From a checkpoint of a small sound classifier.
Model: arch vit, norm layernorm, activation gelu, width 256.
Training: batches of 128, held-out accuracy 100%.
Data: 39062 training examples, 63.2 epochs.
Rows from block 3 of a small sound classifier, named by matrix and row number. Rows with one number belong to one neuron. Each number is 50 + 12 x the weight over its row's rms, rounded and kept within 0 to 99. All counts start at 0. After the name is the row's rms in percent of the matrix's.
After each neuron's rows are labels from the 100 clips, of 14976, where the neuron reaches its highest value: "responds to" is what is common among them. Only what is clearly more common there than usual is listed. The data: synthesized solo parts of chorales (CocoChorales).
# fc1: MLP up (model.blocks.3.mlp.fc1.weight, 768x256), inputs 172-255
# fc2: MLP down (model.blocks.3.mlp.fc2.weight, 256x768, transposed), outputs 172-255

fc1.582 088:52 40 59 66 56 46 68 52 43 51 57 54 40 65 62 39 48 54 37 68 50 36 84 55 55 65 51 49 72 41 36 40 64 21 59 65 83 48 77 43 44 50 51 54 42 68 52 66 48 56 16 57 36 46 50 74 35 59 63 39 67 37 61 61 70 55 43 38 36 54 42 52 48 54 65 56 57 42 44 51 63 65 40 31
fc2.582 097:47 23 36 63 44 63 55 54 55 59 55 55 54 62 67 29 76 64 45 61 68 65 56 39 56 59 49 54 42 26 49 31 65 39 43 48 44 51 47 63 60 43 55 51 39 28 66 28 42 36 68 37 27 47 76 44 49 31 42 55 50 51 50 41 58 54 59 78 64 43 47 35 43 59 55 51 49 56 41 38 58 67 54 38
responds to: cello; note G#3; note G3

fc1.51 093:60 25 54 16 56 47 47 47 53 65 50 41 45 25 63 53 57 49 57 60 45 57 43 63 38 46 45 49 44 33 49 44 48 56 54 59 44 48 45 55 62 53 34 27 43 45 50 53 56 40 59 70 43 46 73 44 53 54 72 58 40 51 73 41 32 77 64 34 62 35 46 29 77 52 57 41 35 55 32 43 46 42 43 38
fc2.51 083:31 30 44 51 62 49 38 34 64 43 52 46 41 57 54 70 78 40 58 60 52 56 51 68 52 60 42 46 49 26 50 70 41 63 63 50 45 56 58 48 44 53 68 48 50 44 41 63 37 62 52 56 50 46 48 34 55 48 81 50 65 33 41 45 50 31 50 53 46 59 26 60 62 60 18 34 61 72 39 31 54 39 33 32
responds to: trombone

fc1.508 093:52 55 39 46 73 49 59 71 41 37 53 25 45 66 48 43 61 62 68 39 23 36 65 78 47 41 34 43 33 58 56 71 47 43 77 60 21 48 62 56 35 46 41 36 48 43 57 45 40 62 33 59 50 52 43 53 22 48 46 55 48 39 72 63 61 37 49 56 28 37 48 40 54 29 61 27 43 34 41 57 63 37 50 48
fc2.508 111:39 46 53 65 35 58 44 38 66 49 72 64 60 55 47 51 52 51 72 63 40 35 69 47 49 57 41 54 36 59 18 63 61 44 36 74 52 42 54 57 49 45 45 39 26 68 42 43 42 64 51 38 46 32 71 42 23 27 39 39 44 33 39 51 42 76 72 59 55 60 48 51 31 44 63 52 46 47 50 57 56 46 22 59
responds to: violin; note C4; viola; note F#5

fc1.289 107:31 57 29 45 25 39 57 51 49 72 55 33 35 37 44 54 51 50 51 55 58 54 59 51 61 43 46 55 44 51 49 62 49 35 69 54 40 51 44 43 44 41 62 40 59 51 52 47 09 50 72 67 63 58 56 74 62 69 48 50 53 59 31 55 45 65 42 38 50 68 62 55 43 59 39 39 60 60 72 73 59 51 72 61
fc2.289 152:26 59 53 44 52 35 60 48 46 49 60 37 51 51 49 43 39 47 47 42 56 47 49 47 55 58 49 46 33 45 53 36 38 46 39 51 32 61 52 56 56 49 59 49 50 50 35 51 75 41 74 35 51 37 60 39 43 39 54 59 47 41 61 48 44 60 66 38 59 59 18 48 56 42 37 44 76 57 48 62 68 44 56 56
responds to: violin; note B4; note A4; note A#4

fc1.115 107:54 45 54 37 73 49 51 37 36 75 50 67 67 45 43 54 60 56 42 41 50 51 61 60 56 64 44 68 42 49 53 29 62 33 67 66 38 48 38 33 42 56 42 37 42 47 51 43 68 20 55 55 50 51 60 21 41 54 60 48 52 22 66 54 36 55 53 54 55 48 27 62 50 45 63 35 65 56 43 49 61 41 42 40
fc2.115 118:56 42 44 59 50 33 51 54 57 59 19 57 59 63 58 66 75 47 65 36 62 41 44 40 66 26 54 57 33 73 49 36 18 45 43 29 56 42 35 32 44 62 46 60 55 30 71 40 57 51 52 49 70 46 57 72 56 45 44 40 56 55 55 63 54 40 36 33 53 58 55 49 66 63 59 60 42 56 39 72 44 39 62 64
responds to: trombone; note G#4; note F4; note F#4

fc1.675 106:47 59 62 50 50 51 57 46 38 50 58 51 60 40 71 43 53 54 53 57 61 71 43 52 51 36 50 49 32 38 36 40 58 59 87 53 40 55 51 46 59 39 61 45 44 48 42 51 45 17 53 52 60 31 64 39 59 42 67 53 41 40 45 43 49 70 34 25 59 48 43 30 55 50 30 51 50 45 65 72 52 48 51 56
fc2.675 092:50 45 60 55 61 72 31 53 56 60 52 37 50 49 50 59 27 43 38 73 55 41 45 53 63 44 55 63 59 53 50 63 27 63 53 67 41 50 59 62 57 43 55 63 39 53 48 45 34 65 27 49 44 43 47 44 47 59 40 49 30 47 53 58 63 55 34 54 49 75 32 67 35 42 80 51 72 61 59 49 48 40 42 34
responds to: flute; note E5; note F#5; note F5

fc1.722 097:62 31 50 51 45 49 47 55 62 32 76 40 68 39 49 69 36 61 64 40 48 63 28 67 50 28 47 45 41 57 34 50 50 42 52 58 44 43 52 53 63 36 44 51 56 59 46 42 53 76 35 26 34 50 64 59 57 67 28 45 35 47 25 71 48 47 55 44 78 53 44 57 60 76 57 40 54 37 49 56 52 50 47 44
fc2.722 122:71 33 37 60 49 45 57 46 44 60 60 43 45 47 55 74 18 49 74 38 56 42 45 71 51 17 32 60 37 41 50 59 42 60 43 35 48 47 60 49 89 38 53 26 54 45 77 62 43 54 46 30 42 49 52 45 60 56 44 44 55 58 37 69 48 33 60 49 79 59 65 42 49 54 60 37 44 56 41 46 54 34 60 43
responds to: oboe; note F#4; note A4; note G#4

fc1.420 096:31 51 71 70 56 23 57 59 52 54 42 50 45 48 45 72 47 58 48 40 25 29 58 54 63 38 59 63 70 54 43 57 51 32 66 51 41 70 25 39 37 50 65 47 39 41 49 42 45 65 36 46 40 55 46 51 66 47 47 54 77 47 49 30 53 35 38 59 23 21 41 52 66 56 59 65 48 60 59 52 51 56 56 39
fc2.420 087:43 46 25 68 49 37 26 53 46 54 75 46 55 27 68 62 48 72 55 68 38 49 67 59 40 51 71 20 35 57 30 51 54 51 51 35 54 46 53 49 56 54 48 42 45 36 54 51 54 38 50 67 54 19 42 45 56 35 58 46 54 35 70 60 35 38 58 32 58 52 47 45 64 44 53 59 68 55 49 49 59 58 40 55
responds to: viola; note D4; note C4; note D#4

fc1.753 102:22 44 46 79 77 60 51 42 34 28 58 22 52 54 56 63 61 55 55 60 52 68 46 61 34 67 44 47 55 38 50 29 38 51 66 70 46 53 42 78 61 49 32 59 48 42 46 53 54 23 42 44 52 18 38 37 52 42 62 49 41 47 38 46 46 52 40 62 47 57 44 55 33 37 43 41 46 48 60 52 50 49 56 78
fc2.753 097:44 51 31 58 39 40 53 58 67 39 51 79 36 36 59 52 47 58 50 44 57 71 32 48 65 44 58 43 43 36 40 48 46 72 47 34 33 42 39 23 49 39 72 52 45 61 49 54 39 67 41 53 29 59 56 51 47 79 42 63 40 50 43 64 47 39 56 21 52 38 53 65 61 69 54 51 64 37 28 51 50 40 45 36
responds to: flute; note D5; note C#5; note C5

fc1.470 109:50 67 50 31 52 37 68 54 55 78 48 31 30 54 60 47 44 68 54 59 42 17 39 44 29 53 46 44 38 28 53 67 45 50 22 65 45 47 68 66 54 59 46 48 68 43 49 52 61 39 35 44 51 48 43 41 55 44 25 49 38 49 60 53 29 59 53 57 55 46 42 80 42 57 44 35 46 32 32 46 51 62 64 46
fc2.470 099:62 68 31 46 59 43 56 46 50 54 48 51 44 52 63 52 42 61 72 48 48 73 52 63 47 67 52 40 61 47 43 42 44 41 77 52 49 44 69 69 38 52 51 41 68 47 53 69 24 36 44 66 47 37 59 67 65 53 73 55 39 42 52 43 48 36 43 49 56 51 57 70 39 39 59 62 43 56 65 69 63 33 49 23
responds to: horn; note D4; note E4; note F4

fc1.42 091:58 49 36 59 44 48 52 53 48 47 49 46 43 23 56 56 39 34 55 40 38 39 45 51 61 48 38 82 54 50 67 53 40 34 51 65 46 48 47 51 48 53 46 56 47 48 39 73 44 61 50 35 54 55 48 44 49 45 43 68 77 43 58 44 49 46 52 66 48 72 38 74 42 48 61 39 46 26 31 31 48 46 43 60
fc2.42 073:47 53 34 60 69 47 56 50 53 49 57 53 37 43 42 43 37 37 58 37 34 26 33 55 53 43 61 42 34 41 57 60 46 57 46 45 29 54 55 52 46 57 45 73 53 72 42 71 46 61 53 52 32 47 63 48 57 63 37 29 51 63 42 43 54 48 45 36 29 68 70 58 58 49 46 54 68 58 28 37 55 62 61 58
responds to: viola; note F4

fc1.393 086:59 61 41 43 47 60 57 61 40 41 65 46 72 65 60 77 31 63 44 44 60 55 36 52 21 42 38 58 44 54 47 36 30 44 64 46 50 57 38 41 22 32 62 35 51 82 65 48 53 55 46 20 52 40 50 58 37 51 55 55 51 62 47 44 49 34 34 72 55 65 58 74 58 56 37 40 51 32 51 53 55 63 34 34
fc2.393 100:40 36 68 53 62 51 53 39 35 38 47 49 62 36 61 38 35 40 57 41 54 51 65 46 45 59 33 41 55 50 63 47 59 30 32 49 34 44 55 44 65 46 53 33 56 33 23 41 44 37 54 47 63 36 52 63 61 46 28 42 72 43 60 51 47 43 61 58 65 47 35 45 79 52 47 38 50 59 33 51 49 64 65 44
responds to: oboe; note C#5; note D#5; note C5

fc1.657 085:52 63 55 54 37 59 55 45 57 67 43 64 44 63 59 49 59 47 24 64 33 54 41 37 57 47 65 64 48 49 66 42 56 50 45 67 70 71 57 20 60 52 46 29 72 54 47 35 61 58 35 41 60 23 64 70 46 55 66 61 38 43 68 43 59 51 35 43 64 47 37 53 42 52 45 52 77 35 57 55 45 54 66 48
fc2.657 096:54 36 62 65 60 38 42 47 40 46 55 48 61 43 54 44 62 44 50 18 38 55 70 46 53 52 53 37 46 27 40 59 45 57 30 54 36 52 47 58 29 58 56 24 59 61 54 58 43 36 49 45 31 40 45 39 39 51 77 57 60 55 39 63 53 31 43 45 42 51 45 52 39 30 60 59 44 41 43 62 49 68 57 43
responds to: trombone; note A4; clarinet; note G4

fc1.589 108:37 31 28 52 60 64 52 31 46 43 58 72 40 57 47 32 44 73 55 12 42 74 40 59 21 50 31 41 37 60 46 61 53 46 57 57 43 90 46 48 43 60 44 55 40 39 39 39 60 43 40 47 62 33 39 63 67 40 45 45 37 55 78 39 58 34 33 51 37 59 46 64 32 52 46 36 77 44 49 47 47 38 45 53
fc2.589 086:29 59 53 41 35 62 27 44 43 67 53 44 37 29 35 36 49 53 46 75 58 45 42 60 38 40 59 32 48 60 33 28 55 60 59 48 41 54 43 47 71 50 47 60 32 44 31 63 47 70 36 44 50 54 52 28 51 57 35 46 57 23 54 38 25 62 63 51 50 70 69 63 32 77 57 56 58 66 52 47 53 39 33 18
responds to: horn; note B4; note C#5

fc1.609 102:42 45 49 54 41 46 39 46 49 48 45 68 41 42 61 54 30 40 50 50 50 56 45 57 77 41 44 54 39 29 55 43 51 64 63 60 58 40 15 47 32 37 35 52 51 60 37 55 19 68 36 41 41 68 52 52 54 74 52 51 69 69 36 58 45 67 38 55 54 49 64 50 55 42 51 31 25 34 53 61 47 39 56 49
fc2.609 111:34 37 51 35 72 51 50 43 39 48 56 76 51 81 57 42 61 44 51 30 39 34 57 41 40 60 35 54 53 55 59 47 43 50 55 44 48 39 61 65 70 56 37 46 60 43 38 68 64 31 42 70 39 57 57 43 71 36 44 62 28 24 62 63 62 48 54 67 39 39 20 72 48 52 44 59 42 74 43 50 53 55 60 66
responds to: flute; note D5

fc1.454 100:64 66 59 44 64 46 45 47 42 64 39 47 45 53 38 53 66 44 51 66 56 71 33 50 61 66 30 49 25 66 49 41 71 57 55 44 33 45 62 32 34 36 72 30 60 50 50 57 71 43 75 51 58 47 52 34 72 45 61 55 33 34 52 65 63 28 28 37 51 09 65 58 66 53 44 40 66 48 52 59 44 64 30 59
fc2.454 119:51 26 61 56 57 51 62 39 57 32 32 42 39 54 63 55 45 50 56 65 52 44 58 48 42 25 68 43 57 59 64 39 56 51 58 55 51 43 42 44 47 49 45 65 56 44 42 44 53 52 43 34 55 79 53 65 55 49 49 57 58 71 58 59 55 21 57 19 56 48 49 53 46 35 36 83 53 49 39 54 50 43 70 30
responds to: trombone; note A4; note G#4; note F#4

fc1.28 100:42 50 46 76 50 54 48 52 52 42 36 24 67 63 46 41 78 59 56 69 47 52 68 54 44 63 59 68 42 46 55 42 63 36 66 45 53 64 48 68 63 52 57 45 52 37 53 58 54 46 45 37 55 46 51 33 45 48 31 52 68 28 37 68 54 42 53 19 37 33 40 48 64 38 45 36 25 46 59 48 64 59 36 45
fc2.28 065:19 35 46 40 80 55 26 51 36 46 62 22 42 35 29 62 44 59 50 52 57 45 29 44 75 40 50 39 44 24 71 50 51 68 60 59 46 47 57 61 34 44 67 38 46 67 45 37 47 52 46 57 78 51 68 56 54 48 40 34 47 31 34 53 47 67 48 65 57 56 50 63 49 61 52 45 72 37 67 42 56 50 39 67
responds to: trombone; note F4; bassoon

fc1.711 092:68 62 52 57 49 33 45 45 46 34 78 33 64 49 47 62 21 46 58 45 34 42 59 42 53 29 55 45 50 57 32 49 71 44 56 59 61 40 45 48 40 49 43 49 72 60 40 55 46 56 42 42 35 35 57 71 57 77 39 58 47 54 16 62 52 59 41 36 68 52 42 50 61 48 69 51 35 55 66 54 55 66 58 55
fc2.711 115:45 28 52 40 50 51 61 48 55 41 42 36 32 63 63 63 41 55 43 73 60 62 59 57 40 34 29 56 72 62 59 64 51 34 38 50 44 32 41 60 92 44 38 36 47 36 37 45 59 44 61 62 69 69 49 35 50 43 52 39 52 44 34 30 42 50 57 51 62 61 33 47 62 46 62 57 38 59 49 44 49 45 52 15
responds to: oboe; note B4; note A4; note A#4

fc1.196 102:46 55 36 50 43 45 53 33 50 52 33 59 64 47 53 59 44 51 43 59 49 86 65 60 57 55 52 47 49 28 65 27 54 36 45 52 37 43 45 43 30 52 38 51 51 53 39 49 31 63 52 68 35 65 52 70 60 64 43 40 50 46 44 38 34 31 60 45 72 53 46 41 67 63 52 42 52 46 23 57 50 51 45 58
fc2.196 072:67 65 41 29 51 61 66 37 37 57 39 42 70 48 40 45 53 46 61 59 69 45 43 40 50 36 61 49 42 48 65 49 41 60 54 67 46 60 74 70 57 68 44 46 49 68 60 38 25 63 73 35 49 36 37 37 38 43 62 49 48 47 54 30 45 46 48 58 41 74 36 45 53 52 51 50 57 37 40 45 54 56 40 57
responds to: note E4; trombone; note D4; note D#4

fc1.396 103:39 63 45 33 49 49 52 59 43 53 39 74 56 41 49 53 43 42 66 48 45 31 41 64 53 44 47 48 55 41 38 65 53 49 58 70 41 28 65 58 34 60 70 55 67 60 52 42 64 57 56 56 73 53 47 70 50 53 55 47 53 38 50 64 55 51 47 51 57 56 58 51 49 51 41 71 51 26 53 43 37 42 82 62
fc2.396 094:61 64 42 52 59 69 42 66 35 55 35 38 43 43 60 60 62 57 36 57 40 51 40 51 37 60 53 50 59 64 75 53 63 45 46 47 44 52 72 50 32 42 44 46 59 34 43 39 64 39 65 35 36 83 34 37 56 09 51 51 58 46 41 46 49 63 51 47 45 36 35 57 34 56 49 59 62 66 58 33 55 62 16 73
responds to: flute; note F5; note D#5; note G5

fc1.92 107:48 70 47 45 60 33 62 41 39 51 62 61 44 48 69 62 55 43 46 76 56 58 46 41 45 62 48 38 45 74 40 50 50 42 45 61 68 45 43 49 65 56 60 48 36 51 41 58 52 31 24 73 52 46 48 42 65 54 71 44 47 21 53 49 41 60 56 39 48 68 40 49 46 38 41 44 26 34 57 51 45 47 58 45
fc2.92 152:54 44 44 65 45 67 61 40 36 51 44 62 54 56 68 52 31 46 61 30 56 36 57 50 55 32 66 16 34 14 48 63 55 54 51 64 61 63 44 63 58 57 63 48 39 49 24 44 59 53 24 47 46 50 66 58 50 64 47 53 38 76 47 43 25 51 43 42 29 46 59 35 33 39 57 55 44 62 67 43 43 44 43 24
responds to: horn; note A#4; note C5; note A4

fc1.149 089:73 56 65 45 30 67 47 39 55 46 60 47 51 61 55 38 41 61 11 46 70 46 40 46 65 61 47 43 44 61 57 62 46 37 47 44 53 58 40 36 61 75 65 61 31 53 59 45 38 40 19 32 44 58 66 57 19 48 68 60 51 61 59 35 70 37 27 41 61 39 32 55 24 41 60 29 55 67 45 63 36 45 51 67
fc2.149 109:41 21 52 46 48 49 55 53 54 56 25 64 49 45 52 60 40 41 40 59 65 38 43 25 43 40 63 42 49 42 53 45 66 47 59 47 21 36 37 74 37 43 54 53 38 66 48 48 50 52 55 58 58 60 31 47 65 71 51 42 47 49 40 40 29 40 62 51 67 52 46 61 51 43 75 31 38 44 60 19 52 59 53 47
responds to: trumpet; note D#5; note A5

fc1.728 092:56 63 52 52 49 60 56 61 50 42 67 69 38 28 39 52 32 63 57 68 67 42 75 37 40 41 47 40 53 49 45 56 53 40 63 51 67 49 56 47 52 70 54 44 51 58 58 32 61 64 49 59 29 69 62 50 29 65 27 61 50 59 39 44 70 37 48 32 53 52 39 62 43 78 50 54 68 50 30 49 41 54 53 41
fc2.728 061:48 38 50 51 63 77 41 47 26 42 57 81 51 63 45 83 47 44 41 59 51 33 36 62 53 50 39 38 30 42 31 41 53 43 58 55 24 38 62 66 49 63 42 45 46 47 45 50 35 30 40 35 54 72 44 72 23 56 54 61 47 46 57 54 45 76 81 62 59 31 27 46 54 43 52 58 62 41 57 57 37 34 55 44
responds to: cello; note D4; note C4; note C#4

fc1.749 091:46 48 61 54 56 46 21 56 63 28 46 40 54 56 51 41 36 58 47 26 45 63 41 55 58 34 60 21 29 49 51 33 61 37 55 50 39 31 51 55 41 69 43 55 69 40 41 62 75 69 67 51 24 49 80 61 55 53 52 40 31 61 54 57 41 40 66 46 65 46 43 42 73 74 79 34 47 61 43 74 63 82 45 59
fc2.749 090:46 30 78 49 36 53 49 50 49 46 32 41 47 50 46 48 26 40 55 41 54 44 65 46 77 63 58 46 64 43 61 63 52 59 32 61 50 57 50 60 48 30 52 44 45 22 57 66 54 77 59 71 57 53 53 60 35 69 48 53 45 50 27 28 61 56 23 46 43 52 52 63 53 52 55 65 54 52 63 24 69 56 42 55
responds to: oboe; note C#5; note C5; note B4

fc1.507 095:54 25 41 61 31 57 58 63 63 41 39 45 63 50 41 57 59 34 49 32 38 70 46 64 59 69 54 52 70 69 47 37 51 59 78 69 64 27 32 60 49 44 46 54 39 53 33 37 55 26 59 67 37 36 42 71 60 56 61 38 58 39 61 57 23 47 52 36 53 68 65 38 35 64 61 37 53 27 76 66 30 41 42 47
fc2.507 101:54 55 59 59 57 47 32 57 47 49 66 59 43 41 61 36 42 45 76 67 46 51 76 72 37 41 51 31 18 39 55 59 64 46 28 61 40 56 41 35 45 53 51 57 33 55 59 43 70 52 48 63 49 41 34 45 28 46 67 37 45 35 62 73 67 60 61 70 60 52 22 48 55 35 55 41 50 57 42 46 70 58 53 51
responds to: horn; note A#4; note B4; note A4

fc1.669 128:46 60 46 52 35 40 42 46 46 56 48 80 40 43 72 44 44 49 55 50 37 59 39 43 65 48 39 78 42 39 37 38 47 62 57 46 42 20 44 43 46 51 39 32 55 55 40 64 27 54 40 70 42 72 53 73 53 62 33 75 58 48 32 52 42 52 43 49 39 47 58 71 63 58 70 49 58 41 87 61 57 54 60 62
fc2.669 160:46 57 47 47 72 45 44 42 50 51 56 55 42 73 48 35 67 46 43 50 45 45 57 25 43 33 34 41 45 45 60 45 54 71 30 53 47 40 60 61 61 57 50 39 57 57 15 39 77 43 40 54 29 41 40 34 62 32 61 63 53 39 59 49 68 35 65 56 41 45 36 61 40 40 61 32 71 50 69 55 68 49 35 61
responds to: flute; note F5; note G5; note E5

fc1.147 096:23 56 47 69 49 41 58 53 40 55 51 56 56 47 70 56 47 64 46 56 48 62 44 54 42 41 50 47 49 28 29 49 59 40 72 35 42 42 24 44 46 50 42 73 56 57 45 24 63 28 55 56 48 36 63 52 42 42 54 66 39 42 54 49 36 62 57 56 51 53 56 27 49 49 64 65 46 48 23 55 64 60 37 62
fc2.147 066:72 52 62 49 59 71 65 47 48 56 47 58 79 42 51 25 58 52 51 41 64 38 44 50 50 63 31 33 53 62 63 36 63 55 48 48 77 57 47 50 49 31 40 58 35 44 39 58 49 37 48 46 57 48 52 46 77 31 64 67 64 30 58 59 50 62 40 68 40 78 54 43 53 63 56 55 67 40 51 43 44 63 45 34
responds to: viola; note F#4; note C5

fc1.117 099:71 51 61 36 46 65 48 46 57 61 54 52 72 34 46 58 50 51 34 28 69 66 44 43 53 58 44 69 60 60 28 57 73 33 45 65 47 49 39 56 49 54 47 53 41 50 59 71 55 65 51 61 73 54 46 44 61 52 55 46 38 26 39 50 22 50 55 37 49 46 54 30 52 50 49 43 55 25 62 60 65 58 33 50
fc2.117 106:48 34 32 54 53 58 21 59 54 43 44 60 40 56 59 53 59 47 58 54 33 55 54 49 28 36 62 39 36 63 71 55 44 47 39 53 43 51 49 55 31 65 45 53 70 36 63 56 51 30 52 69 61 53 46 51 51 44 44 69 47 66 57 17 58 37 58 59 71 58 46 50 26 53 49 50 36 63 42 39 70 58 59 46
responds to: trumpet; note F5; note D#5; note B4

fc1.303 095:64 49 39 35 29 58 43 60 51 50 44 60 57 37 60 60 49 63 29 47 60 52 31 62 51 58 64 38 48 72 26 44 52 26 62 45 51 68 57 60 47 46 45 51 26 75 57 61 59 59 45 64 54 87 65 44 56 49 49 60 46 67 45 58 36 54 37 45 47 59 56 42 51 60 49 37 43 63 55 39 46 59 38 55
fc2.303 075:57 39 45 71 47 55 56 55 57 46 36 38 56 68 67 64 31 45 49 43 48 34 79 30 51 40 47 34 31 41 42 60 41 59 43 62 55 55 54 30 52 50 53 66 58 61 39 57 68 18 60 60 54 47 23 63 41 53 35 66 60 43 66 66 31 55 65 61 44 36 35 59 29 52 49 49 36 57 58 40 71 55 52 58
responds to: trumpet; note D5; note C5

fc1.450 103:48 41 51 60 47 52 26 66 45 45 62 49 47 56 50 52 59 48 65 59 71 69 54 67 29 37 47 51 56 58 71 48 35 62 38 58 46 44 37 35 37 64 47 58 58 43 41 69 40 80 22 61 51 55 55 58 52 37 29 40 52 48 59 49 46 51 41 40 48 81 48 41 29 49 57 51 48 59 45 50 58 34 44 41
fc2.450 074:58 53 44 50 47 40 56 56 31 45 50 23 47 35 34 67 30 51 57 57 66 72 45 69 34 65 29 46 55 71 36 56 45 62 47 44 44 51 55 31 53 33 74 53 53 69 57 78 58 28 45 34 39 39 41 40 67 54 52 72 75 58 46 52 40 46 53 58 34 68 57 46 46 52 39 52 37 52 76 53 30 41 62 57
responds to: note E4; viola; note D4; note F#4

fc1.476 088:58 49 60 46 27 58 61 58 48 38 55 45 83 50 53 62 39 63 64 70 51 55 48 76 59 43 58 42 47 38 40 17 30 53 29 39 50 50 56 67 54 49 65 85 33 27 38 54 35 53 64 58 50 57 36 47 34 35 37 39 35 38 45 54 57 29 53 24 54 55 44 68 41 46 44 48 64 48 38 51 37 52 67 14
fc2.476 107:54 40 45 26 37 63 34 60 46 47 64 58 43 40 51 50 69 57 37 38 73 72 55 49 30 42 41 64 54 73 71 50 59 45 60 66 48 52 41 54 56 30 32 53 42 42 41 50 40 51 50 43 60 57 46 63 78 35 39 55 46 41 59 35 38 61 68 49 54 59 41 58 63 50 73 35 48 33 66 58 63 44 49 56
responds to: oboe; note C5; note C#5; note B4

fc1.280 100:59 63 51 76 31 11 44 55 42 53 62 37 45 49 67 41 50 69 30 47 49 66 52 57 44 45 52 40 46 34 49 59 59 48 54 49 61 24 48 71 49 39 40 56 45 40 43 52 47 72 77 28 62 43 39 50 71 61 65 56 40 56 59 45 38 36 50 13 55 50 58 51 54 50 29 68 46 42 39 47 65 72 72 46
fc2.280 105:81 63 38 57 49 51 61 53 44 39 45 50 49 41 36 60 34 57 53 48 44 45 30 60 50 63 49 38 47 34 65 62 50 47 39 57 38 60 55 50 48 44 69 36 68 52 54 63 27 41 41 29 50 42 40 63 46 64 45 51 42 59 48 30 51 54 58 45 64 30 35 52 65 37 49 52 45 46 56 55 35 56 55 49
responds to: trumpet; note C5

fc1.448 098:52 49 44 48 52 32 81 22 34 42 81 49 32 66 51 51 59 58 62 48 58 49 71 78 55 36 33 47 42 36 59 41 54 35 31 50 39 50 50 50 36 47 43 52 45 34 50 55 41 31 70 60 49 26 76 55 64 61 56 42 44 58 32 56 72 35 40 42 44 44 34 42 35 51 44 46 67 51 50 37 37 59 44 67
fc2.448 069:64 40 60 49 24 67 54 69 53 54 28 52 46 46 54 57 58 54 53 59 48 59 59 16 58 49 42 48 54 58 58 43 59 31 60 76 39 27 27 75 46 47 51 43 59 32 39 52 55 60 43 64 32 55 53 56 62 58 68 52 38 48 63 53 65 52 53 51 46 49 55 43 55 82 68 48 63 25 61 44 59 44 45 27
responds to: cello; note A#3; note F3; note A3

fc1.667 108:47 51 39 53 63 57 59 62 58 37 46 61 56 47 58 30 42 69 44 50 44 46 20 44 43 57 69 60 50 48 73 41 78 31 65 56 49 41 32 59 41 57 62 66 44 36 57 57 62 50 59 34 74 57 52 61 81 64 46 65 61 60 59 51 47 52 18 46 54 71 24 48 58 42 49 60 45 65 42 57 57 63 50 46
fc2.667 078:71 54 35 43 31 62 49 40 39 47 28 35 64 58 61 44 57 56 31 53 57 52 42 45 42 42 58 58 51 45 51 59 43 42 55 51 57 65 33 47 33 77 36 63 57 27 51 59 60 36 35 37 77 58 38 47 39 58 48 45 56 43 34 60 60 57 50 55 67 40 50 37 53 66 47 75 64 26 34 41 37 46 51 51
responds to: trumpet; note G5; note A#5; note F5

fc1.346 086:48 44 26 82 60 62 56 66 39 52 61 54 54 65 06 42 52 32 62 80 42 47 44 46 60 48 45 57 38 35 47 30 61 51 32 45 67 41 52 39 34 44 32 52 66 48 57 58 49 48 54 55 51 67 48 53 57 35 64 60 50 48 42 52 54 54 46 34 40 56 35 34 48 25 51 54 48 40 38 72 24 62 33 80
fc2.346 102:39 37 54 54 45 40 46 32 54 65 31 44 57 27 67 39 42 46 40 32 54 54 52 47 54 16 54 42 38 57 64 80 59 68 58 59 50 57 55 49 54 38 47 55 68 48 49 58 15 53 25 35 44 49 55 61 50 43 44 37 52 68 67 49 59 53 59 25 61 42 64 40 60 48 71 67 52 68 36 55 64 44 52 40
responds to: trombone; note F#4; note G#4; note E4

fc1.730 118:64 39 59 85 45 60 38 46 42 34 53 50 56 48 41 55 74 44 33 59 55 69 46 68 50 48 60 37 71 56 72 41 60 44 57 63 63 52 59 56 50 45 62 44 50 54 42 56 59 79 25 50 44 55 47 40 63 53 63 54 20 67 41 58 27 61 52 50 43 29 35 51 65 45 60 54 76 58 57 60 65 39 50 45
fc2.730 098:42 48 59 21 60 67 51 41 36 55 46 47 52 59 42 41 50 54 44 41 58 54 53 32 54 40 54 80 52 44 61 44 54 75 63 43 41 48 50 43 58 50 67 41 49 35 47 47 41 54 59 44 38 68 51 28 35 62 55 67 36 55 42 31 61 50 35 44 55 54 45 51 56 47 56 36 48 41 36 59 59 45 58 47
responds to: viola